A small image FSQ autoencoder, trained from scratch.
Model: 32-pixel images, encoder arch convnext, encoder norm layernorm, encoder activation gelu, encoder moe top_k, encoder num experts 32, encoder patch size [2, 2], encoder depths [2, 5, 5], encoder widths [64, 128, 256], decoder norm groupnorm, decoder activation gelu.
Data: trained on photos of plants, animals and fungi (iNaturalist), 77898 training examples, 15.8 epochs.
Rows from block 10 of the encoder of a small image FSQ autoencoder, named by matrix and row number. Rows with one number within an expert belong to one neuron, the router's apart. Each number is 128 + 24 x the weight over its row's rms, rounded and kept within 0 to 255. All counts start at 0. After the name is the row's rms in percent of the matrix's.
Before each expert's rows are labels from the 100 images, of 14976, where the router gives the expert most weight on average: "top examples" is what is common among them. Only what is clearly more common there than usual is listed. The data: photos of plants, animals and fungi (iNaturalist). In brackets: how many of the 100, against the usual share in percent.
# router: router (encoder.blocks.10.mlp.router.weight, 32x256, trained with AdamW), inputs 192-255
# up: expert up (encoder.blocks.10.mlp.up, 32x64x256), inputs 192-255
# down: expert down (encoder.blocks.10.mlp.down, 32x256x64, transposed), outputs 192-255

# expert 22
top examples: phylum Arthropoda (70 vs 30.9); class Insecta (66 vs 29.2); order Lepidoptera (31 vs 13.7)
router.22 157 [109 101 144 124 136 116 122 130 118 102 118 117 141 129 124 122 145  54 116 138 142 129  26 124 115 127 124 118 115 134 122  99 140 121 130 141 187 113 104 133 128 122 117 100 107 156 133 139 139 126 145  97  64 176 126 133 102 137 115 128 114 134 135 134]
up.0 079 [138 124 162 149 164 134 139 120  90 165 131 147 157 113 152 112 145 134  97 159 100 137  95 139 102  81 125 147 137  71 143 110 194 149 123 144 112 165 119 187 145 115 118 127 135 122 127 166 135  90 149 111 146 138 163 119 151 138 136 157 164 131 112 171]
down.0 089 [133 151 114 125 178 109 112 163 101 130 138 128 144 137 130 133 147 141 156 128 156 146 157  87  95 168 128 111  90 140  97  85 168 117 121 122 173 170 117  86 102 136 145 171 133 127 151 150 127 123 130 150 176 128 173 140 125 100 142 157  98 130 123 111]
up.1 096 [119 118 149 142 113 131  91 155 109 181 137 128  60 115 130 103 136 130 147 128 143 134  88 149 137 180  97 152 116  88 151  74 140 122 108 136 116 137 163 149 104 120 117 129 101 141 129 153 128 134 110 127 111  89 163  95 105 109 104 175 124 127 154 148]
down.1 092 [120 127  77 112 135 173 117  80  84 151 125 123 106 136 151  93 138  93 114 117 132 129 160 119 171  70 112 100 112  89 115 152 158 130 123 122 124 146 118 127 128 128 120 126 146 148 159 151 156 102 150 129 126 132  89  94 175 117 159 123 147 107 162 136]
up.2 075 [155 144 128 109 130 149 114 162 139 108 127 103  99 103 119  71 103 127 148 123  99 137 140 113 157 128 121 125 158 111 142 138 132 158 126 115  83  82 151 145 132 125  85 140 124 126 123 159 143 158 120 152 113  99  93 160 135  94 121 141 164 139 104 144]
down.2 086 [118  86 114 136 150 168 146 138 141 133 122 109 119 154 152 129 101 102 139 141 134  97 110 135 111  75 115 140 112  58 115 101 146 119 142 136 142 116 130 120 100 149 103 104 128 159 135 140 138 115 145 119 130 184 116 128 122 110 154 143 139 142 135 124]
up.3 049 [120 123 120 122 153 142 144  72 128 146 117 139 114 129 139 127 103 127 118 111 116  91  95 107 145 127 142 138 131 152 174 112 157 149 121 180 174 173 122 197 132 135 107 113 130 156 118 137 133 184 156 113 117 140 131 117 161 147 155 159 164 150 139 141]
down.3 048 [116 168  79 109 138  96 113 106 188 108 139 159 110 158 158 124 131  94 131 143 147 135 126 113 127 142  99 115 125 122 125  94 119 125 122 134 119 109 105  89 119 129 154 141 177 134 119 127 145 133 141 162 187 173 125 138  96 147 105  88 111 174 139 121]
up.4 077 [180 106 139  99 118  91 165 160 128 114 128  99 119 134 133 125 108 146 115  83 152 138 135 113 129 106 173 152 144 137 156 102 110 118 124 120  89 100 135 161 127 148  86 147 181 118 127  67 182 169 121 149 135 133 110 112 168  97 113 118 119 136 115 108]
down.4 095 [171 124 146 159 128 107 163 153 119 147 139  97 138 124 133 165 120 145 119 110  90 137 119 156 128  73 138 134 121 139 152 124 141 124 133 136 120 113  90 153 121 102 108  73 120 124 129  72 152 101 133 114 113 136 143 135 121 141 154 147 152 119 125 145]

# expert 4
top examples: order Charadriiformes (28 vs 7.6)
router.4 117 [ 83  95 218 122 139 117  54 135 151 132 122 119 105 156 104 160 145 142 122 167 131 115 114 115 145 136 105 137 132 141 133  81 115 124 123 121 135 117 131 134 128 131  95 107  76 156 127 124 137 149 146 121 114 120 131 125 120 140  97 141 119 111 100 104]
up.0 133 [133 131 167 114 132 143 128 106 102 124 104 106 110 131 168 167 128 150 105 125 134 122 164 160 126 131 132 151 128 172 135 163  84 119 118 134 166 146 131 117 143 144 140 139 135 167 115 114 155  87 143 181 150 149 105 154 106 125 157  99 151 122 122 149]
down.0 113 [ 68 142  44 131 126 122 110 105 101 104 130 113 148 143 133 109 129 110 126 164 135 143 166 125 128 134 120 119 123 120 113 188 123 128 134 129 108 147 146 152  77 123 104 159  85 132 127 140 117 137 134 137 150 116 170 136 206 145 140 131 128 151 148 127]
up.1 094 [122 123 114 152 110 147 103 146 133  91 141 137  88  78  74 124 110 118 119 104 137 115 123 150 190 166 125 136 111 118 143  95 151 127 112 111  77 105 134 134 122 130  88 116 132 136 135 111  92 100 153  93  90 160 100 141 123 127 157 123 109 144  94 136]
down.1 107 [ 85 128 111 140 138 141 117  99 172 147 115 171 158 111  99 124  99 131 124 117 144 110 126 109 120  39 122 137 132 133 132 167 164 148 121 134  46 119 132 147  97 154 130 150 106 127 137 101 111 141 149 120 112 101 126 119 141 116 125  87 103 136 115 142]
up.2 094 [130 117 188 100 161 123 117 106 158 119 128 114 109 138 123 104 146  99 135 108 129 126 112 133 131 123 136 132 171 116 111  78 199 104 132 116 119 108  97  81 131 111  73 105 154 120  99 136 133 101 130 111 102 140 135 130  92 150 151 104 124 152 134 143]
down.2 112 [105 132  32 142 134 148 135 115 104 123 146 133 145 110 115 142 119  81 132 112  84 144 112 137 122 164 130 138 153 134 138  95 211 138 128 141  73 138 126 148  78 142 113  88  83 121 128 171 143 127 125  89  84 133 113 141 114 118 133 128 127 133 120 131]
up.3 089 [133 158  98 146 139 131 108 134 124 118 144 141 132 157  61 101 120 150 140 102 120 107 118 112 169 135 154 111 131 112  91  77 144  98 120 107 129 138 138 108 116 124 155 126 118 180 110 135 142 151 146 121 124 158 120 109 115 102 115 108 124 112 143 139]
down.3 084 [134 108 126 138 154 145 127 127 118 114 154 142  99 129 129 147 148 139 134 159 104 115 142 163  97 130 102 122 140 134 152 132 134 121 110 139 104 148 138 153 155 139 108  82 144 110 154 106 137 134 141  89  86  87  98 136 149 160 153 165 113 112  76 120]
up.4 104 [240 120  42 141  85 131 126 126  97 151 127 102 132 110 105 106 162  76 125 122 107 121 117 130 124 134 110 123 166 123 117 144  97 129 119 125 125 145 155 164 145 126  81 106 152 111 113 162 150 105 112 128  69 157 137 106 137 125  67 101 164 132 108 127]
down.4 104 [157 128 201 145 119 136 105 154 133 113 124 137 143 117 138 116 150 147 129 180 179 118 133 143 130 144 105 121 136 119 140 112  99 147 121 126 152  84 161 133 123 116 124 142 164 155 116 115 133 141  94 104 110 114 118 135 147 142 139  99 146 137 126 126]

# expert 24
top examples: class Aves (88 vs 55)
router.24 088 [179 151 149 136 161 144 135 128  89 139 141 135 150 115 150 106  95 140 126 118 108 134 144 114 110 118  96 131  69 108 126 149 178 143 128 105 122 132 143 109 124 138 133 167 192 156 137 132 132 147 107 124 102 145 155 135 129 145 134 112 130 117 145 109]
up.0 071 [136 105 142 131 114 166 139 127 119 114 128 145 164 140 121 129 127 100 138 108 174 150 142 148 107 125 144 151 126 109 127 121  88 177 153 156 131 104 165 114 113 138 112 125 113 126 116 159 163 152 145 155 120 152 137  54 151 112 144 114 151  98  93 131]
down.0 081 [147 167 148 130 107  90  85 112 124 104 107 128 137 101 122 118 144 168 141 118 171 123  99 111 154 121 120 123 114  72 111  92  72 138 125 113 118 112 116 144  86 138 106 116 123 148 131 166 142 120  66 161 130 150 140 119 120 128 133 166 122 126 129  88]
up.1 077 [132 178 157 119 121 137 119 161 117 104 125 134 147 162 100 105 135 122 149 164 118 134 118 111 144 109 116 138 101 108 130 103 144 135 131 128 122 113 124 126 106 128 121  58 137 115 146 100 154 133 136 151 112 119 114 112 101 124 112 108 124 117 160 123]
down.1 079 [155 119 119 136 152 100 145 111  51  95 135 130 156  96 117  97 153 175 136 164 124 138  93 133 122  92 135  97 116 130 141 171 117 124 119 133 108 178 107 150 132 132 135 149 102 131 151 130 154 130  76 119  96 112  91 141 126 100 114 146 106 149 118 111]
up.2 120 [149 125 117 115  92 148 130 207 147 103 102 120 148  67 116  85 161 151 108 116 117 118 100 109  81 102 141 134 177 132 149 102 138 137 121 141 168 115 159 110 122 135 127 124 132 129 112 104 120 155 171 110  91 123 135 129 128  78 114  98 152 129 132 129]
down.2 130 [130  99 180 134 119  93  89 147 164 129 133 118 157 134 105  91 119  71 138 139 162 115 126 132 118 119 134 144 134 119 129 149  48 116 126 140 135 123 123 135 161 126 133 142 139  82 187 146 157 152  63 120  71  70 133 125 108 196  97 120 108 134 134 139]
up.3 099 [160 138 106 113 120 144 155 128 163 160 139  97 123 116 107 142 122 138 128 161 154 135 173 120 133 148  96 127 119 133 120 137  85 135 137 103 141 162 162 141 117 127 125 118 136 163 144 169 132 128 172 161 138 117 128 107 159  89 116 183 142 122 118 127]
down.3 100 [114 145 137 104 110 147 106 122 146 154 145 130 107 121 103 135 119 124 128 163 124 132 133 129 115 181 150 135 112 106 149 173 139 114 118 154 145 127 124 121 123 123 119 106 136 117 124 148 126 130 125 183 126  96 145 117 142 121 162  58 132 104 138 138]
up.4 103 [127 111 155  96 159 149 134  66 132 144 115 154 119 105 102 100 148 127 135 155 119 144 127 123 125 172 117 126 122 113 122 138 110 140 123 113 110 155 161 123 135 130 170 158 134 129 133  70 128 109 144  74 146 132 103 106 106 111 133 158 131 103 147 127]
down.4 108 [133 146 110 132 159 107 125 121 166 115 127 134 123 139 149 161 135 131 132 130 126 110 164 115 108 102 140 119 166 127 140 132 160 115 139 122 151 126 132 146 131 116  89 118 109 145  91  93 139 123 112 164 161 159 165 142 190 101 131 118 111 106 127 138]

# expert 10
top examples: class Aves (88 vs 55); order Passeriformes (50 vs 24.9)
router.10 109 [168 160 152 117 112 115 138 130 123 162 126 132 120 106  94 105 131 174 129 140 121 127 110 141 149 129 134 127 141 117 136 105  65 145 130 153 152 119 143 127 127 122 152 129 141 141 140 135 129 126 138 123 158  95 123  90 132 110  91 132 142 140 120 140]
up.0 091 [148 154 129 148 163 116 110 135  77 112 124 127 111 143 129 117 153 103 131 111 123 114 145 112 110 135 117 132 134 143 124 151 148 125 123 125 125 144 120 135 111 149 145  88 131 138 132 175 135 171 175 131 126 184 135 175  94 132 138  94 135 170 116 127]
down.0 100 [121 139 139 122 111 116 132 137  78 121 126 142 129 108 137 120 146  96 119  88 127 133 107 142 140 194 126 112 109 166 106 149 116 105 134 113 115 135 106 111 115 117 121 181 145 142 121 248 126 118 152 124 131 111 104 124 144 155 112 120 102 120 115 143]
up.1 080 [ 76 160 104 134 147 103 165 132 134 121  94 125 135 129  73 119 117 130 117 120 124 153 170 152 148 126 145 147 170  80 112 112 138 122 134 143 119  96 109 140 130 111 151 126  71 140  91 197  97 139 146 158 165 153 142 109 141 158 102 137 114 119 124 114]
down.1 088 [125 138 142 111 115 105 114 100 108 110 134 156  97  92 114 125 116 148 113 132 142 141 113 107 137  80 109 125 163  88 129 124 119 111 139 131 132  98  96 132 100 120 108 125  95 137  94  92 109 103 111 118 151 109  95 130  79 107 135 123 135 116 140 136]
up.2 091 [157  90 122 115 114 103 168 132 137 118 127 125 111 140 117  92 111 125  77 139 153 125 148 134 135 159 107 128 151  91 142  99 157 120 133 162 105 143 112 122 115 123 207 153 167 120  90 169 146  69 136 115 103  96 114 144 140 161 100 120  98 154 117 129]
down.2 087 [106 107 137 111  91 108 150 163 142 101 145 161 135 132 118 152 121  77 133 156 145 124 121 118 108 148 114 129 129 126 103  91 136 146 154 137 115 136 105 141 104 113 109 142 137  99 148 122 162 137 143 139  99 163 105 116 138 126 150  73 116 137 123 125]
up.3 092 [192 115 187 101 150 106 174 156 163 132 123 134 149 118 151 110 110 100  90 115 142 138  93 128 115 144 138  83 110 115 122 105 145 107 145 112 114  59 113  99 132 130 118 168 159 101 166 137  87 145 182 129  76 121 154 117 107 124 104 124 124 150 138 109]
down.3 102 [119 116 144 148 146 126 183 126 126 150 121 145 126  92 119 168 104 108 143 106 132 145 122 144  75 185 140 135 150 112 131 101 106 105 113 110 172 107 144 117  44 135 112 128 128 109 126 108 115 131 169 115  66  65 104 149 127 157 143  81 126 139 111 129]
up.4 069 [ 92 146 167 132 141 151 130 124 161 146 107 117 148 135 123 129 104  88 134 123 189 148 100 139 126 126  98 126 171 135 137 129 166 132 118 166 100 123 147 157 130 124 133 162 146 117 132  92 128 138 120 106 150 106 132 164 108 131 136 152 108 141 107 125]
down.4 073 [120 143 154 126 113 146 136  72  98 118 129 133 150 107  62 124 137  94 149 154 165 111 148 145 120 146 116 130 143 121 120 163 124 125 109 131 166  90 119 157 173 118 155 127 112 144 113 109 128 108 171 115 111 114 159 149 168 169 114 104 121 137 179 142]