Weights of a small image FSQ autoencoder.
Data: trained on photos of plants, animals and fungi (iNaturalist), 77898 training examples.
Rows from block 5 of the decoder of a small image FSQ autoencoder, named by matrix and row number. Rows with one number belong to one channel. Each number is 500 + 40 x the weight over its row's rms, rounded and kept within 0 to 999. All counts start at 0. Numbers have three digits each.
After each channel's rows are labels from the 100 images, of 14976, where the channel reaches its highest value: "strongest on" is what is common among them. Only what is clearly more common there than usual is listed. The data: photos of plants, animals and fungi (iNaturalist).
# convs0: first 3x3 conv (decoder.decb.1.1.convs.0.weight, 128x128x3x3, standardized in use, each kernel summed), inputs 0-127
# convs1: second 3x3 conv (decoder.decb.1.1.convs.1.weight, 128x128x3x3, standardized in use, transposed, each kernel summed), outputs 0-127

convs0.82:530525523483532518466493559504469521437478494550538513520467498513507484424391539497491498487511500449514445571463582510417551512530511494509541486595452477493543530508555477497445500504535509517421421550492550487471489425483495513518514475505503516460418510507494498531611551573517499448440523497494420465524598480495508502499522459507571484457453483445501548521532570504459479454523
convs1.82:521492470558514474541513484492542453506541527407443503480542521528481528560501473521531485500463553506432477484533372469512433469464527484533441538373457484472442506504476512517530565515441461478538493419449459470449492549432499512490496528474548454516545478519459466449471394408505498499534454476480495530423492522499516511504484505505426499512520504547486493507478415475491503562528
strongest on: class Insecta; order Coleoptera

convs0.56:428455339505586531487479508466514466519540569513590432468524562505502477535429466507524516506463486522537485527424518522517498440492521478498503519580454465492436478521488530523480456553529379446546477549513538466509489473468565461496505520495527521533542529534498538500534623511481496489562508486489460477440485427454488485527485502504480509457483475478469505500507514466548479463487
convs1.56:602480571489445521469533482497489534452465455434412544521436519466529472474488513503465499503496528483471539511519485504462464527547484538511498429452432520508572486500536489496453543511469597496446570412435505504421505510530493515509488486440442483515437513581500457495499437648514512519486482500463520496563493580562470484446493492505547480524534532517546460465494497474501500498514
strongest on: phylum Chordata; class Aves; order Passeriformes

convs0.97:547541586470500552498504449547480548572549455510510543538493551520522543529548544545516542465518481476487452532487468466414549522482480473477507504473451488495499460508498524438497510484485457450484518525487544511433464555520549499531524431513590507530535460513508473450514474499453531486464490440435510524398492450571525452496531378512498495421532569472457499481456551601488457500489
convs1.97:462538392570531507524535563504541508558534582527634467500566512467484496509520473524551530559515475491546491526467463501538598470460494495528517531537448467487486491549510474500504474503507411494506423509540467495599461452466499494529519553525493474511471514492480498531434465362553455441537527576472488453526468494436532488511544532511515498521455480479501484485500480501505468474484
strongest on: order Charadriiformes; family: Laridae; text has "gull"

convs0.100:525451455461498503506511460413485509520474508533469472473518447481417551507480535476482597415535567510462497487509519530480491459453545489457456520507568493478523483477500466463532496449551491503511509573511598489489506489515538503488482483533601482525455493503495561509549455528479603488553562423527473558425508537500475515520475529506526503475560550513547513440425602427534512472496
convs1.100:490618559467502498486464496576500455478473488466501500454559512493545510486490428493463369506436454542529460517457474479483530510456469483529465517485447433484564493483402519464501454481431460474494485420496474485491470529511469552481501488485439437482567509455510497478437567542471461544514450515553525464587534418497488498473568464461467499549427481466504505492520470472480503528486
strongest on: order Charadriiformes

convs0.72:495536451513508464467535453520495490478522518428610495473509583524520465558473460447544451491521526504572522571516514460499513472595579514539510528513494527409581460506460526503516504529481413442486482431483586527486458465474493520477492505471449512478436511509443499484506425575487531420519446503579518505558475473498511436515429501484542509499498463478487486555530488476549519448521
convs1.72:499441506579461518479525591507542520504485486502442503534516435519462496475521521513488488541489470469515519417559501562510477504394485479486531512483496496591441526539513513469541525454511532601472531592504472475574571574514485490486531531480572498510577503513470518535475530451486505579550537488393482511406514550530508491506506460562483519483493552514476538453502494478494454564474
strongest on: class Aves

convs0.18:524451463462503499532522412585498533548471531519599523472515477494480474502554527494473521508470519556469408509503531529495504455516483507554534473438490491470403475510533450493699493569482482503488528433518460501559497482482529522455522515509499485490442510466494504460493485486445501469583559508435515487494579470456501539508537475524520525475589514493493452468481537458498492517506
convs1.18:454469482517576545542501533411551467455507526460399525495481483526523492557663481518534531501485526486534494482473482507645491480502483474494521489561523493540568498510530465510436493423529499505529495524476515469379497500545466451509506505530494503520557502413477470538497513504524506506418492552505520501493493517525506451543479560476504495533409523537512526515509528539540486449487
strongest on: phylum Arthropoda; class Insecta

convs0.26:475443510480515534420521468511473497494473586464547507525528470500568516518457501528457344492483509542482507507558513516566564540403552475562559507496576531497533495523594500462557499492482468347464518516503477477451516437486494517455502556492518543513529499508445514496546440489467485440533478462565478526502465504534497487504476523500534482533507529503515526540478512448483467522554
convs1.26:528504546539496460517542538513523438518564423528537511539427521485468529528515501485560569441515528509504503495497532537453408492546462529500488544476359502489510470496446534559564491557507556539513551470542550485536518518535514522543506541514529462467423494395551501517493483518496567535500559491469527461490547531409535568542476482570540504482543490490539483458476502559523555478469
strongest on: order Passeriformes

convs0.112:529469511448446466429495475464446531499501473472539470484462445425506501443441417499502562502446517585441529491503469480529554505514482484518567511503529532551507444526557481485501527566574497511525509503521470484498530459540543529539530555524568575524490535378470505486432466494484513591525409473509465500518533510517472465485462512535589466414494517472483549496493485496554570484528
convs1.112:539523426538544512491541490537558509473437509485475474491567518518573482515468507475505441511476542406534444562543496459511472524482491517509565507474588433471533519495471523502520481423416490428530470479488515499441450544518461490510438448477509468429523453554514504523566506508450497470463568525500559499454474461526535511503553473486448544584531461529536437528520534524443396545489
strongest on: class Insecta; phylum Arthropoda; order Lepidoptera

convs0.13:477510469502519506551494513401488527485538533499489473477460547480484429637506559539467518499460517522469511462463467496495483513581456503433481466513577514531448421515465488513434517509534518490501475486549459444482481477501559485549476540510509497512494513397434484475515444454486445631475456507468506522525533559525526516561512537556488472420476540497517543540476570486457557504479
convs1.13:566515527583556429458513504531506498497426487445525493495549469473514514424568508490548412530503483496603520543491498504505608498453523477563526548476497525474493540475534502497539465526455544536491501509572550525575558553521516531498533515530569523493573476561466522507525565507506479433530511546450578506452483529521500506511448522490476565583508453536533478507536441494515465487559
strongest on: order Passeriformes

convs0.70:534466410560484432384493506497520538497529524582504481476446540533514524517401504492518565430499508470481467475522496475458495478529495457498481500520423451541461457498507532515487476596527552552500476543553543412519476476450500497461473453511611489542453546517413532467516530600503538473518483539520544529535495468541504536418514505493475504509471504487470465519515492515455462496558
convs1.70:476528543452486526614477456530460465501464490395548500531540522515507514483497452491492474534480445523477556511439511496559487494456484559472470450476545501455507481428532480478438510399510424433481512452436495551470511522521502513503523553529512535486533470525517476506539459425483481513492521400561453479458522516516499450582464461497566494407512533558493556498486493514548564562475
strongest on: order Lepidoptera

convs0.28:497496529543536517506396595483501516518503542485485478495529557503567391519567564401532525499470476483544526506450488516461416453470539488479487539468478435440485430485451533522460539470532556552512435610431488472532480506534428484547455473479472512493482497440455505543457550465500446499530511486483485501521535556550548459494557447500425522543502476520519530520497522499486515509512
convs1.28:571490471489483491519598509441551526466543490445538519541493458539486546526509507508505478472546584533426444489477517562488548492575478481502595489492473562497506531532484497485507479505509510462498528435614506525372507470453463471511506518498537524460497442578534502527566496514532526434517484514536510520483420481406486523550440540543571484460500498465486471552547493521522475454492
strongest on: class Aves; order Accipitriformes

convs0.108:535514520467509492538513442641502546496477578562553529511516470522497535474385425554521501438553527421528535489524506489483526489437502494536568452514431484463535538503500464513479521457528500494435485458465482481456485445455479486460494581509469506509452530452514502617489456425457576466541506513490517554485525450471528556499517523545514496485486513517471517522532517485567444498541
convs1.108:489498526438491524487500554399526479501475505487515502524548464524473458535544501512445498535467525551490493535511486501495581485529564485489512499510539485572516452500553464515477569571495530559533470467529540562572460527509489566617547496519420531533542492540549492457538522571530465534490458424486449487519501519587519413491486518502542449604535501476521447470499522542514553536559
strongest on: class Aves

convs0.78:525494546547498463484425537441502532459499503480490450507450517461502539581440524480453517405536541486503559540505487523453439495580490508431539479521493498587461480496555555511467581472487530518469505542567491509447494502485461506560495452537456535509466367594497516526447546507546491447500480498551525503506417525474522459469508474494580463494437511467484515497540521492476492484575
convs1.78:503514439479529526498562453512493501461544522508508505482548515492509447484558486501527471607421515466545412487504530505516544516455517475529456571501533487412519491518497461478474421533535505464537481505474572458557523514466547495435494524448540482461555653483498508490518482523431480566462556495456471483481547453554462548579529543468448532560550487516501505508479516502505578510495
strongest on: class Insecta; phylum Arthropoda; order Lepidoptera

convs0.75:463549463529498508447511520483544476464483534497497535470511479491487425498558508521521505600424471457499442538502476488517504544496512525549486547494417524512557465514477505547452442497555517458480489439518504491517483564506543548572549483474339518412503591538515486431454483449509492491538497540407524484456503536449492487498572472556475500433471500505541459538518470471475468486518
convs1.75:482465547491444514543436458512494534551505475535498503488500561512464609480484464509518420461537502492410554515446448523529476481524475488494498497493504463468535472518485488468541563500498489464517435562443465516458519448471447480443469528475552445508518455468432520503535479428540457488468509511504404514466490430581499546519354507481511523466499540465459524437472547545499563535527
strongest on: order Charadriiformes

convs0.15:528518453500424536513473401519499413497456480462499522465499525491538428512487437474534430478505515510504489531516567517463550513495497459492547450447451481490508570498596503466534479497532593463502481508488565536510496507497491548501529524507486498439515502598513528464622452444540433535506543493502510431485452406538469502498502491481537522507473499513599463459511550499544467561534
convs1.15:493464546513580478505476542481543516497564573455486480516500505499440524498449548581479497499468542487483513485534449473492472566540539521459496560599534557571579498475461484496495526509541473543513475526526448533490533465524528485540487512533509512515450541431483538465429487500443568582515510534457480520517557539456563441487505477515477403480580461498516540527544523517503582411442
strongest on: phylum Chordata; class Aves

convs0.105:463476512428502498486531474555574496534477547473622503515499510468515506552494460496544485484544462497535489525455512494523571456506526499437463498547457437532485435516517485510464497470491494479498494524463470475421414415509503450462573504567517504584491486514529517559529393470425564543527500493469459534476527506480504478551563549432551506511574528512509460461581541518505476509562
convs1.105:524496430536545522567429506443535529497493525464415553536467464506519426537554503548516515507506524495550529493534498523450496557474548571493519441549551508491496499520542540518567513535555509501534508452506526472561529548544477500573481531495534513499507481623510505454520546598523495579546488546374558539549524547473478542480530541530473561540483531511508508490473497554491455511525
strongest on: phylum Chordata; class Aves

convs0.73:506541415568498556613528485518514503525514534500538508530496507461483486562466487482491508470538504455448480478481513502454496417519456486475460467474443487489528386462471445490439481515530508526463497459574494525481478487469496491481552475554542466588495573504439473507609588528518550562515469538515422453491573505464581489523517507508464508485524494486470493492500585429510539484504
convs1.73:453482527457474471405527524476482488461525500532457507490463522518537573447463510538527500506482478536557501567536483470504524471508547528525512536540598517476497584561506532520476483490459526500514526547488522499556502568541532605547483505470524563435587500595553569511452464563461477502503598490504573567482493488525435542469492499514483558488476432505480527544461499544482457552494
strongest on: class Insecta; phylum Arthropoda

convs0.116:502521594521462501391437518476556434499491495479469460548486416499499459504475465483498521439447494461501452456472557497478491429544524491481530535525494476510422498506500526488569515490575511437498514540490526482462523525532503461472538464557585505413464535500490526518485509562517586588427540439467527546472561553528485473485530445512586521483505493494526471454496548449562470514494
convs1.116:560515434485508487586576426497461496505545505509520487441530627497488538518443507523546443449468518563479501495526456483452492571476506470503500450511545532495562482480509473450467468514434489518489460483527516486544515477448512482524445485420405487485540450486538466467500507532448475440526415577525427441567514470422545534543487548519424501528499500557504515511500493493525539482524
strongest on: order Charadriiformes

convs0.123:463527498465497547544494504475516481504459467458525568503624497473421533504454473381474457534432455529538480479482434494512454480512538543588499550538478510545571538497542527527466473522473481458521489458563490430465527519524470491491477511438464515486541532487486595520511425502432519444496496582449520539473566546418495467436504494537521495486480540552494477526484515489537518508437
convs1.123:551482544518493500475537523519486513522569519573499483508355525476563431527496500499502580450570534483478554495553546505441535549504482496468528555494556545477518498462511528472490575466577516514502461487475501596512490531513547532583492471505492519476502468530385410510488553532478517553487491436549454506502474517562480568533486499480479549462565532473492556500489547485515457503522
strongest on: phylum Chordata; class Aves

convs0.103:502518470492502484506508551561528531505500514452511437506580422492481506464509478435479539426444555470532475506476535473492426466445559492574575473517502542517514482555488503499484486452469459481485574505469535370425520527519474518500490454519532479521447500433461523451509528481545495424512500471528478540468587495526469536516588488555526499488482462529458559523506589469542407478505
convs1.103:497478534459470507456489485474455479462498484491540521480465477499523450500524465552559428520557425472477521470492454536461520554535478481484461521510619515525522545451475512509541534473528504472533438496574526625552496486501495498477520503491494556509567520557503522547509501563446480521565507484493553453535394501501520448491350508467537467503523531504487486515529439502489608516505
strongest on: class Mammalia; order Carnivora

convs0.46:506517454505530523439543533554499528489544541475426552512498508439523432466515604538516528482457517453524513575462454483397538518468487489492517480499462465538473506544504534511506512498485401464497544500477496458452416433475513499511495464479432541456489413485464504531565520437495465453547558494514524478506512510509520491486487503445514530480550582515453577605548581554473502506486
convs1.46:521472459523533468489447439445522511518490562538623472482578537586469542573569438464486506496545425555447501440470576523505446473486521521522519489501566489412489536444524496528470504559507530506572457550487502515570557502549472488547474586500563486484523551503538551473490518503465516556502449500525486484489494478499488528553510498546476527548458437519543463519491446447530491519472
strongest on: class Aves; phylum Chordata

convs0.61:448455441474519527499512508560515504484459582474632482497477496448504562590430428462492484453533554532522513558474567507530534458454520471488530519501569453453552500482505445468585471516474425450489494533494479508480490480550540468463514525521532524517542514519511555482458480562478520444581495512546443469530562482520547494563479528434470494454464463543509457517526520434546475476465
convs1.61:573525536581459541504499541458482505437565435510514510514502524531499379455559544556487486519505485481486523503526417527472506463457498490487483501554445549582467458513494502542512535496543534503500552463523489478452461461436492536508500499489525522531511454537492435486531482557432500588493495469465537502401450485509408478445532461440532470570492573446570484490480480479502476529569
strongest on: class Aves; order Passeriformes